From a checkpoint of a small sound classifier.
Training: muon at rate 0.036, 4500 steps, batches of 512, held-out accuracy 99%.
Rows from block 2, named by matrix and row number. Rows with one number belong to one attention dimension. Each number is 128 + 24 x the weight over the matrix's rms, rounded and kept within 0 to 255. All counts start at 0. Numbers have three digits each.
# v: attention value (model.blocks.2.attn.v.weight, 160x160), inputs 0-159
# proj: attention output (model.blocks.2.attn.proj.weight, 160x160, transposed), outputs 0-159
v.97:089101145141103107124092118111116109142138071143094144152098107093148147114154123111124132191164162168129175148115115116135113117119127142089094116119121116148143096127085149116133150159103148114138166147109118125141143131123126147087132102135141168138151155115142126104113145127118124098157159142134145148112125125116149162118098095101103135107103130158119103137119133147133108116166111169122140130131111117112091118132101109111159141147155153127155131120172138112135171132126165
proj.97:105112107132072130125123145110146094117106177106131118144101143121085164135143149118128102103140127126182133126151128132124113104160139114098079169117168123105101105120113114136112150151152166120122111101143089164116107149114164141102156092153128124147131110128134136115120079167120145117152121138123143139147109136147144157131116125113167135161158087118120177164130120144136112135095145106117077139166202129129121099150149128154118156083147140122132120117117121128123109101108133
v.98:143107103117151124108154141129100131134138139098139115129152161151159169135135132135107077095155085158164075147134136092144129130146115161136131113109148168112114129153161128095154104154119170147084126140150128141087147113117148119127167121150129107098116169146136110149147132167120088154139141097129169169145110131119136101128153168159147136108131080129116129133117086154128165144050165121128140117128077125127154114118113088138100094146095135111168136112106126076109109115127110
proj.98:103102145126154132160106104123115148137137106138135111112169140128096132125149165107125117144184119178133094129132154141133101147134138133128157134132116151080190124115173127194127167132124089132154172121144104097083151132138146118100121130105117140098067154154105133146126169171114140162143087159109110115125119161116158115131144123165136146128163113159139124127105115124165159101117116138122167164130113157154135149146098129132116171093132133067142138110185116164171123161133123
v.99:159125114093142130129144128151134150158107143150140080082110093141123192175136136093131091096091114114079109180133169206139121159127147122125127137101063119139114132140119164147124127147114113094140135105135129152138081101111139148180135078196136060085133128137105137119126113113140123161137125139139173137111144125152119098124166148137137142140113119112157115144107119120128144101099171119142142133167148144134134088130142108094133099134130105126127110135166135146137086175155057
proj.99:150155117135128096134097164136121116126110099129109121153087142147119126119125147086127133151160114129135123124142085121143107137122144126131096133155166097167101125144190131145114168095095077121128134130120100128129169138135116121126137139090128141096127143131099122118128187107140142122119132149112089154156109121148087096143149131174129126127102177121155130102134135163139130146154128115109118135116134097143136170144157113175114109161141131138111133119116112079138120154104111
v.100:143135142111090140179119146128109104133141162118118159147162144136111160086120163075148180135131116067140147104123090177115124127089139086132121145137086136084128145119122107129111142126143136078134129107139110067149103106105161111100157146143156075088126093106155139087112123095117107135163105111134086129094130136105137161132152143131149130128122134080132154107113106145131123096143142127120061113124171178135119149123183139156125124126153183155164183127160126114091072157121101
proj.100:125099111149115152122087143174087105125132105123195119152140133144181145106130136141102131132083139085158106187118146133130156131137106112186153163148105177154167123159123117149121140145162126081102144127104143147154166157147101136129138138127153137166135129130074146141131112096129164093066123129161100126132098083121096100154143111140096154123102129091141152141159115105111075162137108118119137090104116148126076148086109128124163107174147150158163149130042107108133141100165155
v.101:148092121162164123109129129128132152124132148127117154134147128154144129123152124160105140113159153142131119073155118131130134130120143136140133118129141159120097084163106121112086145151138157146116118112111148126120136129145087143126125093158130138131122163125126124125107138130146091124105127144158132139137140120152146115085131180095121112103136168165129197100099122114129214096108137137146097119098125085131088167151130116110078128094151108123137119161174090128104138112112146
proj.101:081116092131162136158065182154102115149120121166116137144126074145135124141115155132172126128116147107097100159113151129142118118152135129139120133144080165140099131136122128146112153174168182085157142157188137121148114162147180107145110129112116123147154122085118111124137113147139142126175138098143166119138156119125168135158114160119140161149142097179129087101134143124162132110085127126149201150145119132116067116139152142105108156131114149118108120126195136122129145102131149
v.102:125142120152109144135101114174140176134116096122145102142114115085110108147116136147175129135114166155129186129153109140142140104128194147133177114123186146164112115130135146130145135112140145136145133169154142089080088166108121139141117101094084172112112119150145136134099130215113146108114115134153098156149154111136158144125048102119179092105179172118141101149147112147149216174171115124141124101138124110118136129157097095125156120142139156142131117169165102113124186087110159
proj.102:160148099114086121061122124078103123133110103165049131129107137130128103072103160143139111125104138129132109130085127147127168153111147125122131121122098118123080105146066135087194107165123177152133094123162131179132121078128140112130137123090106103125108093120157114165159077111106123107132127125152088157114155121112150146122124128116072100119138092162138177108092145101139090127126157096124170068122129128142182149147085131128111154109117131101168152105131119086098130171098104
v.103:118145101104140133076160098134136072138116104123123141098107134107144078157153133159125074125116172166106117204100128120115121140152132151131135153107118147123126099120110139140121111137149096109088162141121123145119132104115173131177122132142132147131198109129101149143165117131128165151117102114142157139133156098103144113122133105122141132134153095108120115165131134139109159085117181149150148144136109139100144096115188150099160121150142081155102139109156131117150104162127102
proj.103:140144169131146132142157103170132154137107144110087115130119155129117148087117121115145131097133103139171137121145155135123070071109157132122093116159119088122139128119160125106102150064076069152127116146112110092149085080113101161117128113116113122115116155139138109132117136152120109122152120142130110169139124126132140161100159160128162152113128155074136079110096126148141135152136103115126125100165161095139125119128153148120127117098161124129139124147150105119137132153093113
v.104:138146091126121054169138119114133128148127131154108110114133130102168160148115128153150161117111130121105117118131100136183091148104126100147132160105128157101116140124119150093069108120127180137120122101115071126133159123109116134123092073135158107153113182138114126093097115126134138155113141162167147094164152089133129107132135091182124113142096128156116117145168132120167147116083124169142118122145148095137129116138094127139103105148161132140149135157121144172118133146143138
proj.104:123120096138122127136112116136154167117148157153136145107083141156169131132130151090146146128150142109087136117089116120142072119111135137129153086071159111110114117093127135142142155108132183108146144139147123124125161157142150158120112126078123131132133086094152143068142125147101122133150163102150122153123217108129116095131137136123129143135107118173153116073175138161146131091153115123123109148099199087115076123133137118109055088108117111129065124125108125151114091127121128
v.105:080183112165113141120123159139126125072092110160087136095124087139113121143150107162138142166080137172135122137154146092120122132164124149122131146137136119108148114104141163175087131085122099121161108125093153146110153115131104127154129124084160135122153106113158127135122144136112164132159119139160137128139101104112117122176081146109142116111094154070118133118130118124175170094114138137144121108137141100152134116148130124072198125140122116110084172152096115145125168094099111
proj.105:129128138123124147094127137117114191133136159080045128087119106129150105079127161127120087101124125147145161078138084148134135128139111133148103131112112083131153122117145125099127069086129158131096099140123128143122092122143188119072068139114143123093128086138118132117137136149124121122102119097167162126121129145158163129097116156115115166096103100117150085096061133144121162127147084123097158155157142112139105157134113117094119169117169135145113100152098111136115148090154149
v.106:138149150131134163127130143108122134137136137168106171153111127121154093115133120159164113172100134149071162160127105084143153122116096160138140157142088168148137147101171113114137163133126099165144114123034152121145138121152154135110163098132160138196146121151139163134129154174133134181153124105145117131084126136142081174159132112124124121106132160107144164129120144125111144117110132134130115104140172146115135134163165148129133094139123077135077125162117126111137149119095142
proj.106:139097130105126165092149078108134132117086130106154131104124092098101086152122137124096128091122138135125123128118142121130080148161135121176110122090155064111147114097112110115140092126148094112104112150134145114116056094121102140136088123139139120094123153137147120155135111167083125138110163105135140097127104088143132163135178130116143124095108092081137133124060086158146137140117094100121137140150144111114112150114068117146127134154180099132121164138123137143120149133168160
v.107:158125138176115128150143091117121143140102182116116135143117120127076105164126129176132107089153118141100166120109131098108140147171132125163122094134118072179126133064158139109122128172120102170103127123121196138141139136115103116085136142105133157133152107140113140172120167130120125200118108153142156109136172153127093138151106169150124148142130099115126104150168093144112102123154161133140115137143119098127056117165170139145159112104088117127096081155118149159106154124124135
proj.107:126100160153125136079139124157125121146114165117086129107121113163153140112140078111100155114171127113099141165158085154152084121151135108112147112136178097132113128108143131090146095127063143195161115117121122110152116124132094156163132114126122131142109125131092116070155163097119128135100124099133124157112131103121114151124109115097154143080123210127105123124100148151130118093145095126128168134124118068135213139109121142103097119161150129151127120167145139146163153141184089
v.108:116151154120159124147103158151120110166143086127148128158112149151158160125150113143125155165114131118142111171111124147179104150144144156071133154130136170150123144144114120105180086118128160136133114115126160114106144140147121143147129084129101090131085136088111137132069079158136095079134112058123147128160113101106129142152153197140151119118154124171128114149150109109100129170111125103124139143129144142127101125108114151142150107150128158131121148099070106114095189084145113
proj.108:148163122154070129123118125143139135105099112100153109103113119124130106155161113166131166135136099130118117162142133104130050149132123108060171058135109112116193089137133135158111130124168133133132143108122088144096138127100171104112153112124144120103113126125124142148189129137125135176139141138151112122091151120120144117158123078116127119120149084153141117138153178119157122101057155124111147125106174157119064128103159131115138140106121127108128106164114099149090120123119138
v.109:112119103113074144119147121110147138120112097164113118132107116173120142131121135109145108099147118125125104142105136139159102153111126069129118102146153109108080151102144140154146118123109117158154118141124125096198142084114149134115145133106119132103140131163096162118114139117135181143166130174126115145127127111119145133105120114107138160092098108147141162133086068133108173157101165144134147115136099141136131121125102138120162135137097150132135119146136122120147099115121143
proj.109:120127145136139089166132137155132101148070111109083107087123142183205154097109109135114098104115113121166136136179128137106143122109168120101214128087084131108167116149110123112101132144107138168109114096103140139154109123126187170146100140128133134105111121127139137129113147127149163108115106124091086106118110152143096149151140136110110133106093150115146172150106145124120123126147100092109128122094101149139201143149146132103085157091153121113162113149128117117119124120119138
v.110:149097137161153131125133112143127113156147140155117164108155126119157118108167116130159107125117128122122107138170085150122096117181141162144157077112108125131088124151090130131120109171121181138148099119084160162128153120133110148098131105116139108134132111121156119109128152158122121120138148110113170137130130103103141135096130141122123113163175141169140157116118146107136183156092161120101124099132117136101109143139132168101115122128142121082135102133149126095154125144132110
proj.110:104123079161143127144101141155108113101116127110151123118087159139101100111147139132161154128133162147136125133096144146181102133132132141139129130133113202196141123147175130153120121161122134114143110112197158140139111150114122128139152103144144109110137140123096141133155146153130111137152125128154123103137127155112131171180128100120131136155183048131107160130150108162149089117146155142126127131105143144130095097148137136107105160114115118085142139127150107121136104124165138
v.111:138142110163135106110124152151125126136146107129136104139102120144128147112114138107167147128123121130134154144106137175134120137106127168131126120136089116104093157134108133163123120103122110071106098127157151106122102122121095126141117111118114108115174100096155096115150103112108159084144096143119160162118082170128157117133133112131144119150148123119111123120121111107137123134144109118108134186091116141086159099090142133140152133131141147106113129158119136167127165134153085
proj.111:133118138128106112085152099115143125091126109179110131178111148122148108100142134104144130177129140141159134118144086114121145105133119108166050112146144159160132133098093127113117121077166104146112118136111133157113150098128096139129103124150127121084139121170142134106117155100162139127111138115145146121142111156108132092091149133150084109123118172118139116118156133100131095140106111122148080130169130103122127098156146127128122125152127091127133154151069102151110109108100113
v.112:157102138152134139135118133127132163124136092132120122123099164172114085125122127091095108128110144155184138158122122153134118127115122137121162115150104122130159143132106128129149140115087127138109133099123124120131099087152121114152140082122135086144150128111134145156108113105123199105125143106137158091150127154153167123092141147136150129158123124129119131130132126135087152150195130107104158117128119151131094053109116142145091139146128133125103135184137138117122129113110143
proj.112:117152181116119112120145156154144095136131170214113113159120113135116137188128118091101063111143137152080127137120124158119133137109175094136136121146142166134116112151115136136080126117134126121139115150137138144156145089129166148126109119124147149125155107113107122107125060102150118094144122105098114161121105121116134090139122091154134141115153132134116102127179125119137116107149118146154098152129082144108068113114107160118186153106104129116113154122066144127105098087156130
v.113:111156175137111132154120117126129121156127118132118139139135113154117100151121109107121149170139125107132123146134150162106144121129140104109082148097144116126142097151133139113125107132078128092133099124153112118131093085130146103095155104080116167108137148092138142105126112101140173134107123135133133156114176138156173109099127145123100136124109144132098149126121162126105166144169105121098152122132168120093154087111130104119125153114157126144118099140153123073150132145169127
proj.113:120124124084130132144115147145117104129145097158093101104117136165146143137118149129164140125145147103064116152127089155121143109124118130151147144133126130168099143105132112156125125145086120149122122119119149127121130094101114110148110100159129123135114124126088114148118111164129133124128102092135094138134114112133145124067136146142159151129152090149139133082136115096136146123142146099114112156132101139141135116122120136123091144122160127161133123127145163102167106132146118
v.114:094084145119181109126120127136086095097121137139135130099129093150092124116095136124113151122131096093107109107138127143132142135131134098122175157148108129141107149134089148157136150125139101129142133114114130094128148132129148152164161117157139121141160167159130142143136135083123102121112152112142129107108103148127094142149105130126139137131139123108161112092155087125129105130106137103130121096147134126092100158110099136168110091100151088128097130105131180135175120090146083
proj.114:109132141129149151179137123095130211144125156126120158122120127144146101118138133113092136104147111181091125139102142116115143098148108114152109136104096126161178132095128118130132114097122110106143127146139131101120106123138160158130119130134118139136116112147095135166138119169151130116121144109115119115119130089091136202165111097160129148166086126100111138152135133145153101135089099153123167123100154173113116120133170107164112101162098107120133130120157102126093172140128122
v.115:120130108156126138105112110116155123115111110123112081158147124147146184137138117168130112124128175126118158136110122103114099120102143133091122116098114144135156110129151124132152156126065165122139152115110148160120122180136123119128137129120117175147099131144134093128093157173134124145134093146124105133109118114105134150182110140142126136117141148136075123150102126153149112067130110139092108150094129132127117122154147094130102122148112109153127131143117137136112144105090122
proj.115:184152105135112154098100147115119140108130120138117134070116103109150118134157137151120087136131114135181120122155099137131119092114103170117167095140159088114122136139108122150143108133125157174133119128134110164102136148139139104139120113172141119129102138149169137100185128143099119107128149108127126154133173141117144077092171123115118118109121107136126098151142122131167138139150154117119123116142105125143173151123151133153157120162165154114094156110135139115127126128131136
v.116:147162114123139104142134127152109100131144154142109115110138100116095115139103126102097156112135121130105114119106148136109135110122134099150166139158128128133133117109153136157122138139140101134133152167125115114118110105114155129135124135137124120172159123097132137180162176111113157148124127089124149108147085107122101142111100103135103133124140120120116114127126119116135135132136144137144143108133117120155110147097128131157133128119115125167140125088081104133132100148112118
proj.116:102145143149176131123153110110154134152139123139146156153110125161140101103128103138110131164142121092140119153143159139127121108147149123144125127133116150135154119092157118138141132085137099131117136129139159079120127120160133157111172130152155134147125112126156091100100103152153132149149125148102105131102095141139113123121112108098149132153159145109103137096111173129144158149101160147137168133077150161129105118120147116142094146111095138140117133106153142143127104123151145
v.117:118147142218140132127140108089154146154136085092152123121110145113113125158126127124143125128124126172120145154107124098098127121127113143104141154131163118131155110172087133150157111110126155138167109095131128178118139143107158110102147119098133139123146144086139165113110185158126122112099142129113132129172116118166102125097130115099139128095130137117124116159100140079112115146138121126112135138147151143130115098157134147132124150149141126140117096120111123149093149109116156
proj.117:139130122127119120096121136135143160130149108140144124100145157120118125141125119150147152108131127104103132102101117105119149123101087135151179150149124111135111127123121148093123095140131178150104132143092123161118155095102142128129142126118115114140107155090127138181155081107156118094112153143144104100126166129126102123119163107132132154093120103123123140122149142101102161085157158136135100159110067105122157115104129123073149132118128100130098111129100141133115113145127128
v.118:152171138129150135168137125133135148156116110130135130131103195101134138134141086076148147113101111153120137109145124099106163110117126144132126149127126103128104136113116127084107139156098113118120122134190127097138162132137127121126142127119119155067121126135113138114140118144113118149127143125130109117131169128085143122107125131133094131128153120116144103106103174148143119132101122168067116117112144125135119139112129164132101136103171131126140125167150117106097118116139148
proj.118:124127150113108109169121145125137114103149143141159136137149105127140168130156141113124097124134093124109122141103129104107146118151111139131107128133113149147117124120127130120112139143117105123123134122100141139143117087117117099159126115094094120104094116137124133138117128097110110136126130126097118143150131108104137113143152116143140137150166149145091133146119127107128122134132132125131119093170136158133152131125148119137102112154107126189141136130128158119120146121122131
v.119:107165103137125109110132133132181117150113106114098129143110134142104150134132124114132123124115092120117151145151129140138125122130108140091126159075118132152107088124122130094098107151146111140114117127141125128116131090133140148101105112105116123105111106111108151124111107113114180130099112101112126136134168088098132109113117150136134141105140100155108137086138142128118139099159117133072143125133132095115115119146113135140131145143098163124125121159165117111115156090117130
proj.119:138086109126133149127161106147140123173151153133148130143094134157115147145129147140146108128126150149141118134105111109129094100139109100105140118161092099121127128134107148141134117159098135126126143120101115122128133090138100082139092114172127117119143135123109142173110116149120137092150136126124134114160155097147133120111157120103108159107127148147160076127135111127125142148150124095112143140168095088125088162142128152095158127173091082122132110120105138127108157117121126
v.120:130105132118128129111103144127169129087137168128138119104104124136107130093153151146157109139143117084138138144157141157165132137102080146140129128168127136158097102107161145166166157158195120139109136123121120167142135085107134147085126087089152087153081125158110132125123106089127165154099127160131099104150149104101105077141172154109130135110149132120138146098120138115115101114126126129117123135097143182138119115131136109102126097106087178130125125137123105158132098128099143
proj.120:141119135088161114149137173149117088158114139165126150118158096129107130135153127159157135182132108171062138088129080131095095149100133095139115106140081113097110155191115123112120161161154152086136137121186148074138117155118110116125162132114141105111173149143157140085126163118110103137130121117129142115164146105122164134154133094147164124090173156105117113102145109084080150094129092152100144130178127169134138112156112165116152137130088103155184127127087136136114150134149128
v.121:083085200171128149135108115108129125083115129128120177151130119104142164083131123153135174142106111081103168108130118137063144157133116151109104077105087161121102136135128125154109179134161126117137099150133139144126115142092114114114155146111123144087176122140133127139141129096127149065105106125132080134141117120160112166118153114142128133116128159093124129104118113161165148136119148080124131141116138122114136153089142162126138101087116130111151089115130121097145159118127143
proj.121:120128093138125175140132105094115080109109137176158135116120136107120122125090126131158120133118124143145104097125109106129121124113123129110110172155135126119135152131155115139131143123148111102115151131135187104156085140130111109140144115110153136137108153143077118137112175104144130118129140128159128144102135095132182173079126116163090101169152101122132138123098156094102129127162108133112161113174141127120136121147117139151099134105141116122201116126128129151147166135164106
v.122:105126116166131113100154096125157115120137175124148125125113134145109117095129163134128110167114107116128139115105130077109089168115131086113123138147135126117128120160160134139148172110113133110141123120098126162141108147121131130138095110062122147119139129098150146131102137129112151146118125131135132138134148104112088114109134144095150143129136091110119105128136077126102140107151139135178139144156096155123125101115129156089194126144096125126142097071094120112142158175125143
proj.122:141136112170160120143168089149161120134112127114131120072143118147153125104131109132122126119153142128132132088152133149128134111108131133113158134125127121098091137116143122125139091144130174173149117114145131109146139185153077121126142116170125114142141136116183113172110126117162145111133108126142149099110161142116116117141109183114120148077125123116137101156163136153156134110133100130142143121096100140151099132132099133083145159139124110110179111142118121167148128098156128
v.123:110113136127128140133162104128110150159133128157107115152122147123151073116121132149160148124131145115079127165157106139123148102112099142136111150150114147131097134116136132155144137124090137161156131101150113157121133147131122144100155094133141123135125107163125171126127146136139164141090135135145126096165135100117125101113118141103145137113106125106110108145099114143081131106129144129078094130130104160109125111112086119088120102162165158131124134126136143145133093119118167
proj.123:114145140090127158126098153146127083141136146171100129116168135128129121148129075134128145147132127135113125138129136147127158102063155151152115094111162120124126133142087134140104123114183140190074144127155144154173156113157153111126115135135122144107154116139122143108145116111086128126085135134102152123120112140131141093169157066140112159090163126133106124163137118146127140142115151117109116142153115130144125092131127125139161139140116135161103136127101146124121172118149142
v.124:112160135142108134134145104135130107134127119153103130116115080094118152162122131102096147106156155142132133136127105135126122125151119089111108135140161110110134119084131140137107125135182119093116118195157118108130127107099173129135117137128129146103132125122123134135121139130132134148096114119158146109142109105123126156080114130103094134137130105100138135150117146130169138147124122149114106129115133149170129125122119141115128137136101136145162095104052132156113113151095156
proj.124:132130085174122114129153140108144093147130107105131113170124173109142146086144090123115120125186098105127127123149142095130104141118101134151144094133116153187109111136135106127123098082123085175138156140120153110147137150162125146126164151138094123100138101114109139121108134130126106144133112147134126093116104156150120117122158132122163137159168091106095125118099157137127145145107112113128125169117161179147146105112128124136105128124123105147155114123109136167134110114162177
v.125:114130076103175144174119127100125144128139127108102155065116151097128126109120070126091156134121114135123124079144162108145147110123128137131130160141159099136141151177104125104116129133159122133125163121111129142100136160138140135113144117077163105102108116132122098145123139118091122175155127199096101138137144138071098093155162118104132117094113119131142179096114123107168129115111124108125156134132107133108117138126099098131134123107140097127157129117136128153101128114199147
proj.125:124126161121183121160093143095154144146159155156136131116161085104146136158146128169140115159136155137117137119096157150074174115123147116136133157107083120091115143120127124138120127143112152094137096113117091096083130074165105163121143148125127152130149155125173107126114154129112109125138121120128129111136180111118139138155092139148132127126152165136094155072112120168104140140148124141139133094170136150121151116103110114108115145124144133131112122117170129097154148196102120
v.126:149137171146125110107135131129142130193116128110174162106098076125098104172127115091146064105160108100106109208127128140122139112122136139103160125107134112131135079095130164143119120143133127143122143089137132107138101123121120139090109091152093150142126124114129118094119147104154149095073153098155106137139132122140142127140126106093127135130125155130116166127157161096108143132104120143142134115122109122136116155121123131119102101150112120125136158138125134100126147176106137
proj.126:129130079136136137135182148160125139156107135105134121128122139148062139141113118129137118062085112133090130175132144131149115126140095133157114086171120129159146158120102112138132124121113129139108115134134132167107154124108126110133098142110142114088153155131106134173166101135142139107122100173132105193128115122128094078118116094130124129085098071122141148140133104112154160109128143124112150114118085105130134122160140125118170153104147127119083127148129135114115136126137169
v.127:131153115137119116128105128116122169151096134099172125140094136107130130153134123123100121094144111131099168125155100162138155111122117167140135136126142121134115123110138121161112111147121119161146145132143137137140145106162158102126114148128108118135134103119109131127134150147128140115132135117115130139156106139127132090134136117099134102117131149145123154154118112134132165141145115136103118126114127096125149162112103110127147126119167116136120145111119126150111166139165142
proj.127:127126121093123142154162099152113110126129137177138146130147119135129114151119123141158158123128129083178123152156154136135142120122127120147118175132129123112161145159116113135136137129150128123089126126108138147098138097106129111157111134131150122097120137118138132131132152124107103128100125167148101135128146175139115179119132129142107146107135133150130137073103120144070141106158137116098142109157140114109114104123114125129130186108133142141145113139142149119141127139123141
v.128:147151142110102126138120157125122096122115153129134107124135122119149117123142133114131134071126151086134109133126121161142113158121149128185067067117125157116129110094130107157132138099160153096090127103107139116128096157122173151121143100146131122115119093100106138113118116123114121139109152184139105137111155098115117122135114142112101092146146144138102108145128113133103148156130160164126134139137165101128139138132121090114107140141145143139144108139205148159118103116161143
proj.128:144114089170118085191142099177131146141135134103140137132116124096127109149130146150183105100121127155144128129146146137109131102117127134173126127116096100154142131156123130129152117137152156146131169124103154128134097135093110099146095125119109103110148117140075133142172159098138139109127134153106073115112123105119135133137171137149127110121096143153104148122158113141143101116100103129133109104141111104117128121115137111115125101108156120089155118112104106111119124168096090
v.129:165147122115140172155117118099141158177154145144162100141115105122176105126137113079143076151135135124137163173148137119105159135101160140170128081118144099100094138140147055131154106136159095110143105106126122121105107138138100103127161115102174145195115135101098139107123131146085117178110145111095127112081192152157110115078164127141154093091145097100170157123157106144137145115125112108089127120134122163139083142168181100086151148109125097116130108102159118112131147104129115
proj.129:127128140126165140100135145136108139153142061135148154109169117141151113134116107098093129125103096111137137164149155135147142128143136134140131085094146144145085151073157147132111124129111096167113145122128135093146116100096080136141128088121140120076140150180091136159125122117113158152107097134113165165111155127118203145149104119138176122123145141064138124145133091150126088142125172134113122130152105156142137106128115113142105095161107151155126094118083172134116122142131122
v.130:152130120123130128135125110127105136085154150113075135117140145167146116114117110149115121123130138061097140080125161070145086120139115139155114107117096185116140143119179144127134128127112127127172132160093115162159113158143123110148127126165098126111162129131119128150101148145133117131166130166119077144117119098089133065102105106130126084150120121106132159098152120159140148103103082100133113109105079085147162161102124156120115124192130121115141169107107153134131157135131115
proj.130:113126146130149144126167115184186171165131064151082139158092156090114128129167163164161120070150131109142126128128159117104163134137135131072117146126110140117139129059103132088118102102090158112155123141149143146096124117112134113088119177116163133099129124118117147135117136106118161065096126115185132115093104146144160115033140094120183125130080141122115116133117160132110145119189128136124155106098126104141134149142118112135139127157142131141198161129163112119112116131121136
v.131:128148105144159134151160139155118155096110117160087134092113114110099126122158131120182131153114100104134098137154142154140155159122115130154126120118149136127132142128102117117096127116116119126115144156105156095144157120136119127131117123138117155105129101141126118115114142108145161159132122112121156081137065142111119133127117101147076175152134161105122138171149115116131151129079144128104128108113178138110169180147102150097128155149121121112084144138064143144137099120138114
proj.131:095119135098150140161100141126096114116146113113147095116154084160146126114142144078169104121132156127127123198103153102135073115075143108156155131128109111130122140146107124114114133103126120147163097115170150134119119123117143147138146141115127125106115129143123093118087112151145119110136143086105149127132097122145119078135103138125107111094133151090149134140124128098194127117110061122123135107112114106127077107144125133123186163165137114104136148148111139118141165082134126
v.132:164118138111115090132172146097168124133085141134099130125139077123120171184124141109156119111125134142133146102099130158121121103143105038136091120131116092119105145122123099157105117097106172136089129116155127110132138141096154142114107145170136134103076151110153151118139116097150120041117167141110122127151117140158116111164137121129154145149101134188125143076179149097140110103118086112115143100120133156103092099154144150141089120136091196150117137146135090131108165141136135
proj.132:113115126081132120149087141155168144161169189089113141122056132152156116141132131133157094146131161151088162114140112164121071136106103131156163178146103099089112115158129113155140159159147168177134071126076154151098165151115089113135098124141171129116072097085126135116180120149110140092111120101118107164101141123109093099140105086133164122179143139172145142145142154127125100147147127138099095110111137163155170138140170130119093145135097132101085106137099162126120155113122164
v.133:104127102099137144142081128093133126119123159148115100128132153142119107103142126105137122124167156103152150140116102106145143132120112129163135089089133121120119111130130137155142143132132085172113161124158101155104121122153086146123107120131103135107171120144117099154144141090114108138151172100114117108078202137109159141135143168157136159118109072093141189089121149120125130124136137134155153131107142128162164100141180106144092089100098137147114142118130144094092122126126142
proj.133:107121110142137139106163089130145107146128151119149128099152120084202135125145150157116103116129147124130154142097129114119156107119111158100118064158111108110140145108142113118127150110059085184132135136118127078109075111120080144106180136106148119150127185208104116107095137102134116119141133147132135146140179087118084126168113163138174087131131172113146121149124091161134135129129120109116109114090107112147123153092086124129144130152120138127168111156133114152183143136093142
v.134:171137129077118144092100103128144092110138153172104127138161119121111145121117113152092126132117107106114120131113132096113200156131131097096087126156113104126127107154093137113136118129122130120146123159123126128134138114149081121108123103164145141113180128135170074127108139177143098141111161140148147129130102080149140165127172111128126080134097069138096118109109120127162155100117111157127131111166155182173121101145157146143125113119193138097126161133121147113154161108131131
proj.134:150135140153122124111162127096123165111158150123160109124134115127147131108136105137105152136117142134149126142129113115123148117135090115061142161128131148138095124077191125086119115156138122146078125121112113162158076096142163090157153123133123122139096137177156132142087137126157130143154126129112151104119155125102111094131096114126199147170138170137108090112119109144080138102111157129074074118138079141131112120145148132137122155095171120149152129107176140155140160132148165
v.135:110143129090082164124134150094147134140175161116127146129153071138134136108126128128157135124117115111154113180131119161137145183100136176117135113125121110125135120176111149161181078117117131093098145095165142098134155154158189143109117100141158139134107082087174127137134125124110160137157087150123110124154104134125119172154088126125121094193152146076120107108097098101102064172149107088140159125118147160133109111125162102072111152157109147154083091129190136132125136141195150
proj.135:146109153119111152129105176110145114124123100069126134130136091119091113193101113120126169110120127166144157094155157136128110130146143126162169164115142100135078119128144136189133088112115168092102111155127129080182154158153175139151158111168086132141143141117115121162160131142115132110148130148097139118145135115132159071130170154093136117141109103099106078143119088151162096108148121129141069127148151098139126126120141139097090132125128137164159114127133124095136104082157123
v.136:148134183123128210128129110103131132133087096141110110139127107112131146148133119103134100155108129141128093133154115137161147134132140148167086066141107079134112110109045130121158125125119131093108160097124115107131150158170112121141133121105132141116126133130146123111151103152123128142118136110116110123094155107142158127115117090118123078154130100140163133125099134176124145148167137118117128098135134139099076141165173101188145133121136147171113132180155133088179120121114151
proj.136:069076119134134113157081139122138115124131136115176156116107101174130144156148117178146129153117122176146134083077137117132140170108123126105178119117102145131116077135162149187079120137149135190100137137107140153134124099137132128144105156133130142152136131166104106178146128123115126182115110159157162154124162140125160123165100126120111125106134154110147158176128156141134113134153174130141110088162095152148137098132115137131123113130133117144139116139114143166115150130100141
v.137:125124142138113093121120163137093092112112124149127122128109091108121098156131122158116160132092141145151152141134111082158120098160083092116137177103119081138102134186147138144143101128132123156123129151126155137117084135129120093111122104125141125120122127119134097156108144115101172120154128146133128119166170121108173126132133121107132104094120098091115145094094138135130122121162112138129093127129124134124139103134123124108111069128174129136127134120128078123106102138142157
proj.137:127124146113152144077139121151134156139115113113112121162154184150128086122134137132139121103143106120124157141122120109118119139123109118132109138161148103135148106132177133072123128105142118152108111099109104094174136122155112120147147119129114137116132150142093124079102136132125133132116125162130170144142102133134151126145121139156145120178115168128112100105144133159164147119148137150135077103133146112123130170140123120106097116118077146145127138164151105165121119109146125
v.138:117148139081107142116099153123134143155093118175127204140136129116137144169160139124147100070133184127132118180148156164183113188141112158101128162144110145129148147116126147131112116091097159097089112098130048138176152106144119127128152131139097104140090102161155115104079132162092137102078125161144129132123124083180133109140105157099094110088143184160120122158140131130146104078183142121147115129138115128101150135131071112139131101105103133126099123094170097124141132108119108
proj.138:130129163121132123126110124184124077145116120176103145107128120139137118173137146096139117094151119204091137225111139144155100094161127110159100113141139080115202117193140130131159116131188172114110154118109122116157117162133169156147148149142135125121120120121106136124175192117196114123095114150108111146141180135108099178181130126140134156133153049106099151136158088101093122157163127160106109117109162140132099138112138134097102148133078131110139110115128150094119134126073132
v.139:113134140145134103125105129118111126120153139125128152111133178104123165142134122153083174135124128133153146094157128079101190132115124112089136136132110162129138150130130080130111126108111124112132104171162132149119154128145151156149090141123164109134101119100123147158130119105128161148160122116131126138148123139108138111155161103103145149143100106139114112110109142112103126113109144147115162149150149127116126137120135157122176099153129123109089147160127111138142131128125134
proj.139:161136130168136135129117137128135142155145158137103098129136075104122122099125127113106106130126135131137126138144103150106135129098113142151165104145127149159109140092128126165133123116076085081146106126164136133124132111132155114148158114136152109148112117135152121142110120162123129123133108115131175164142105152122135098135145147144135126142148114124124105123143093161120131095168118181128152113104132133125142119132131106094120137135131113174122117121133136142113143105104134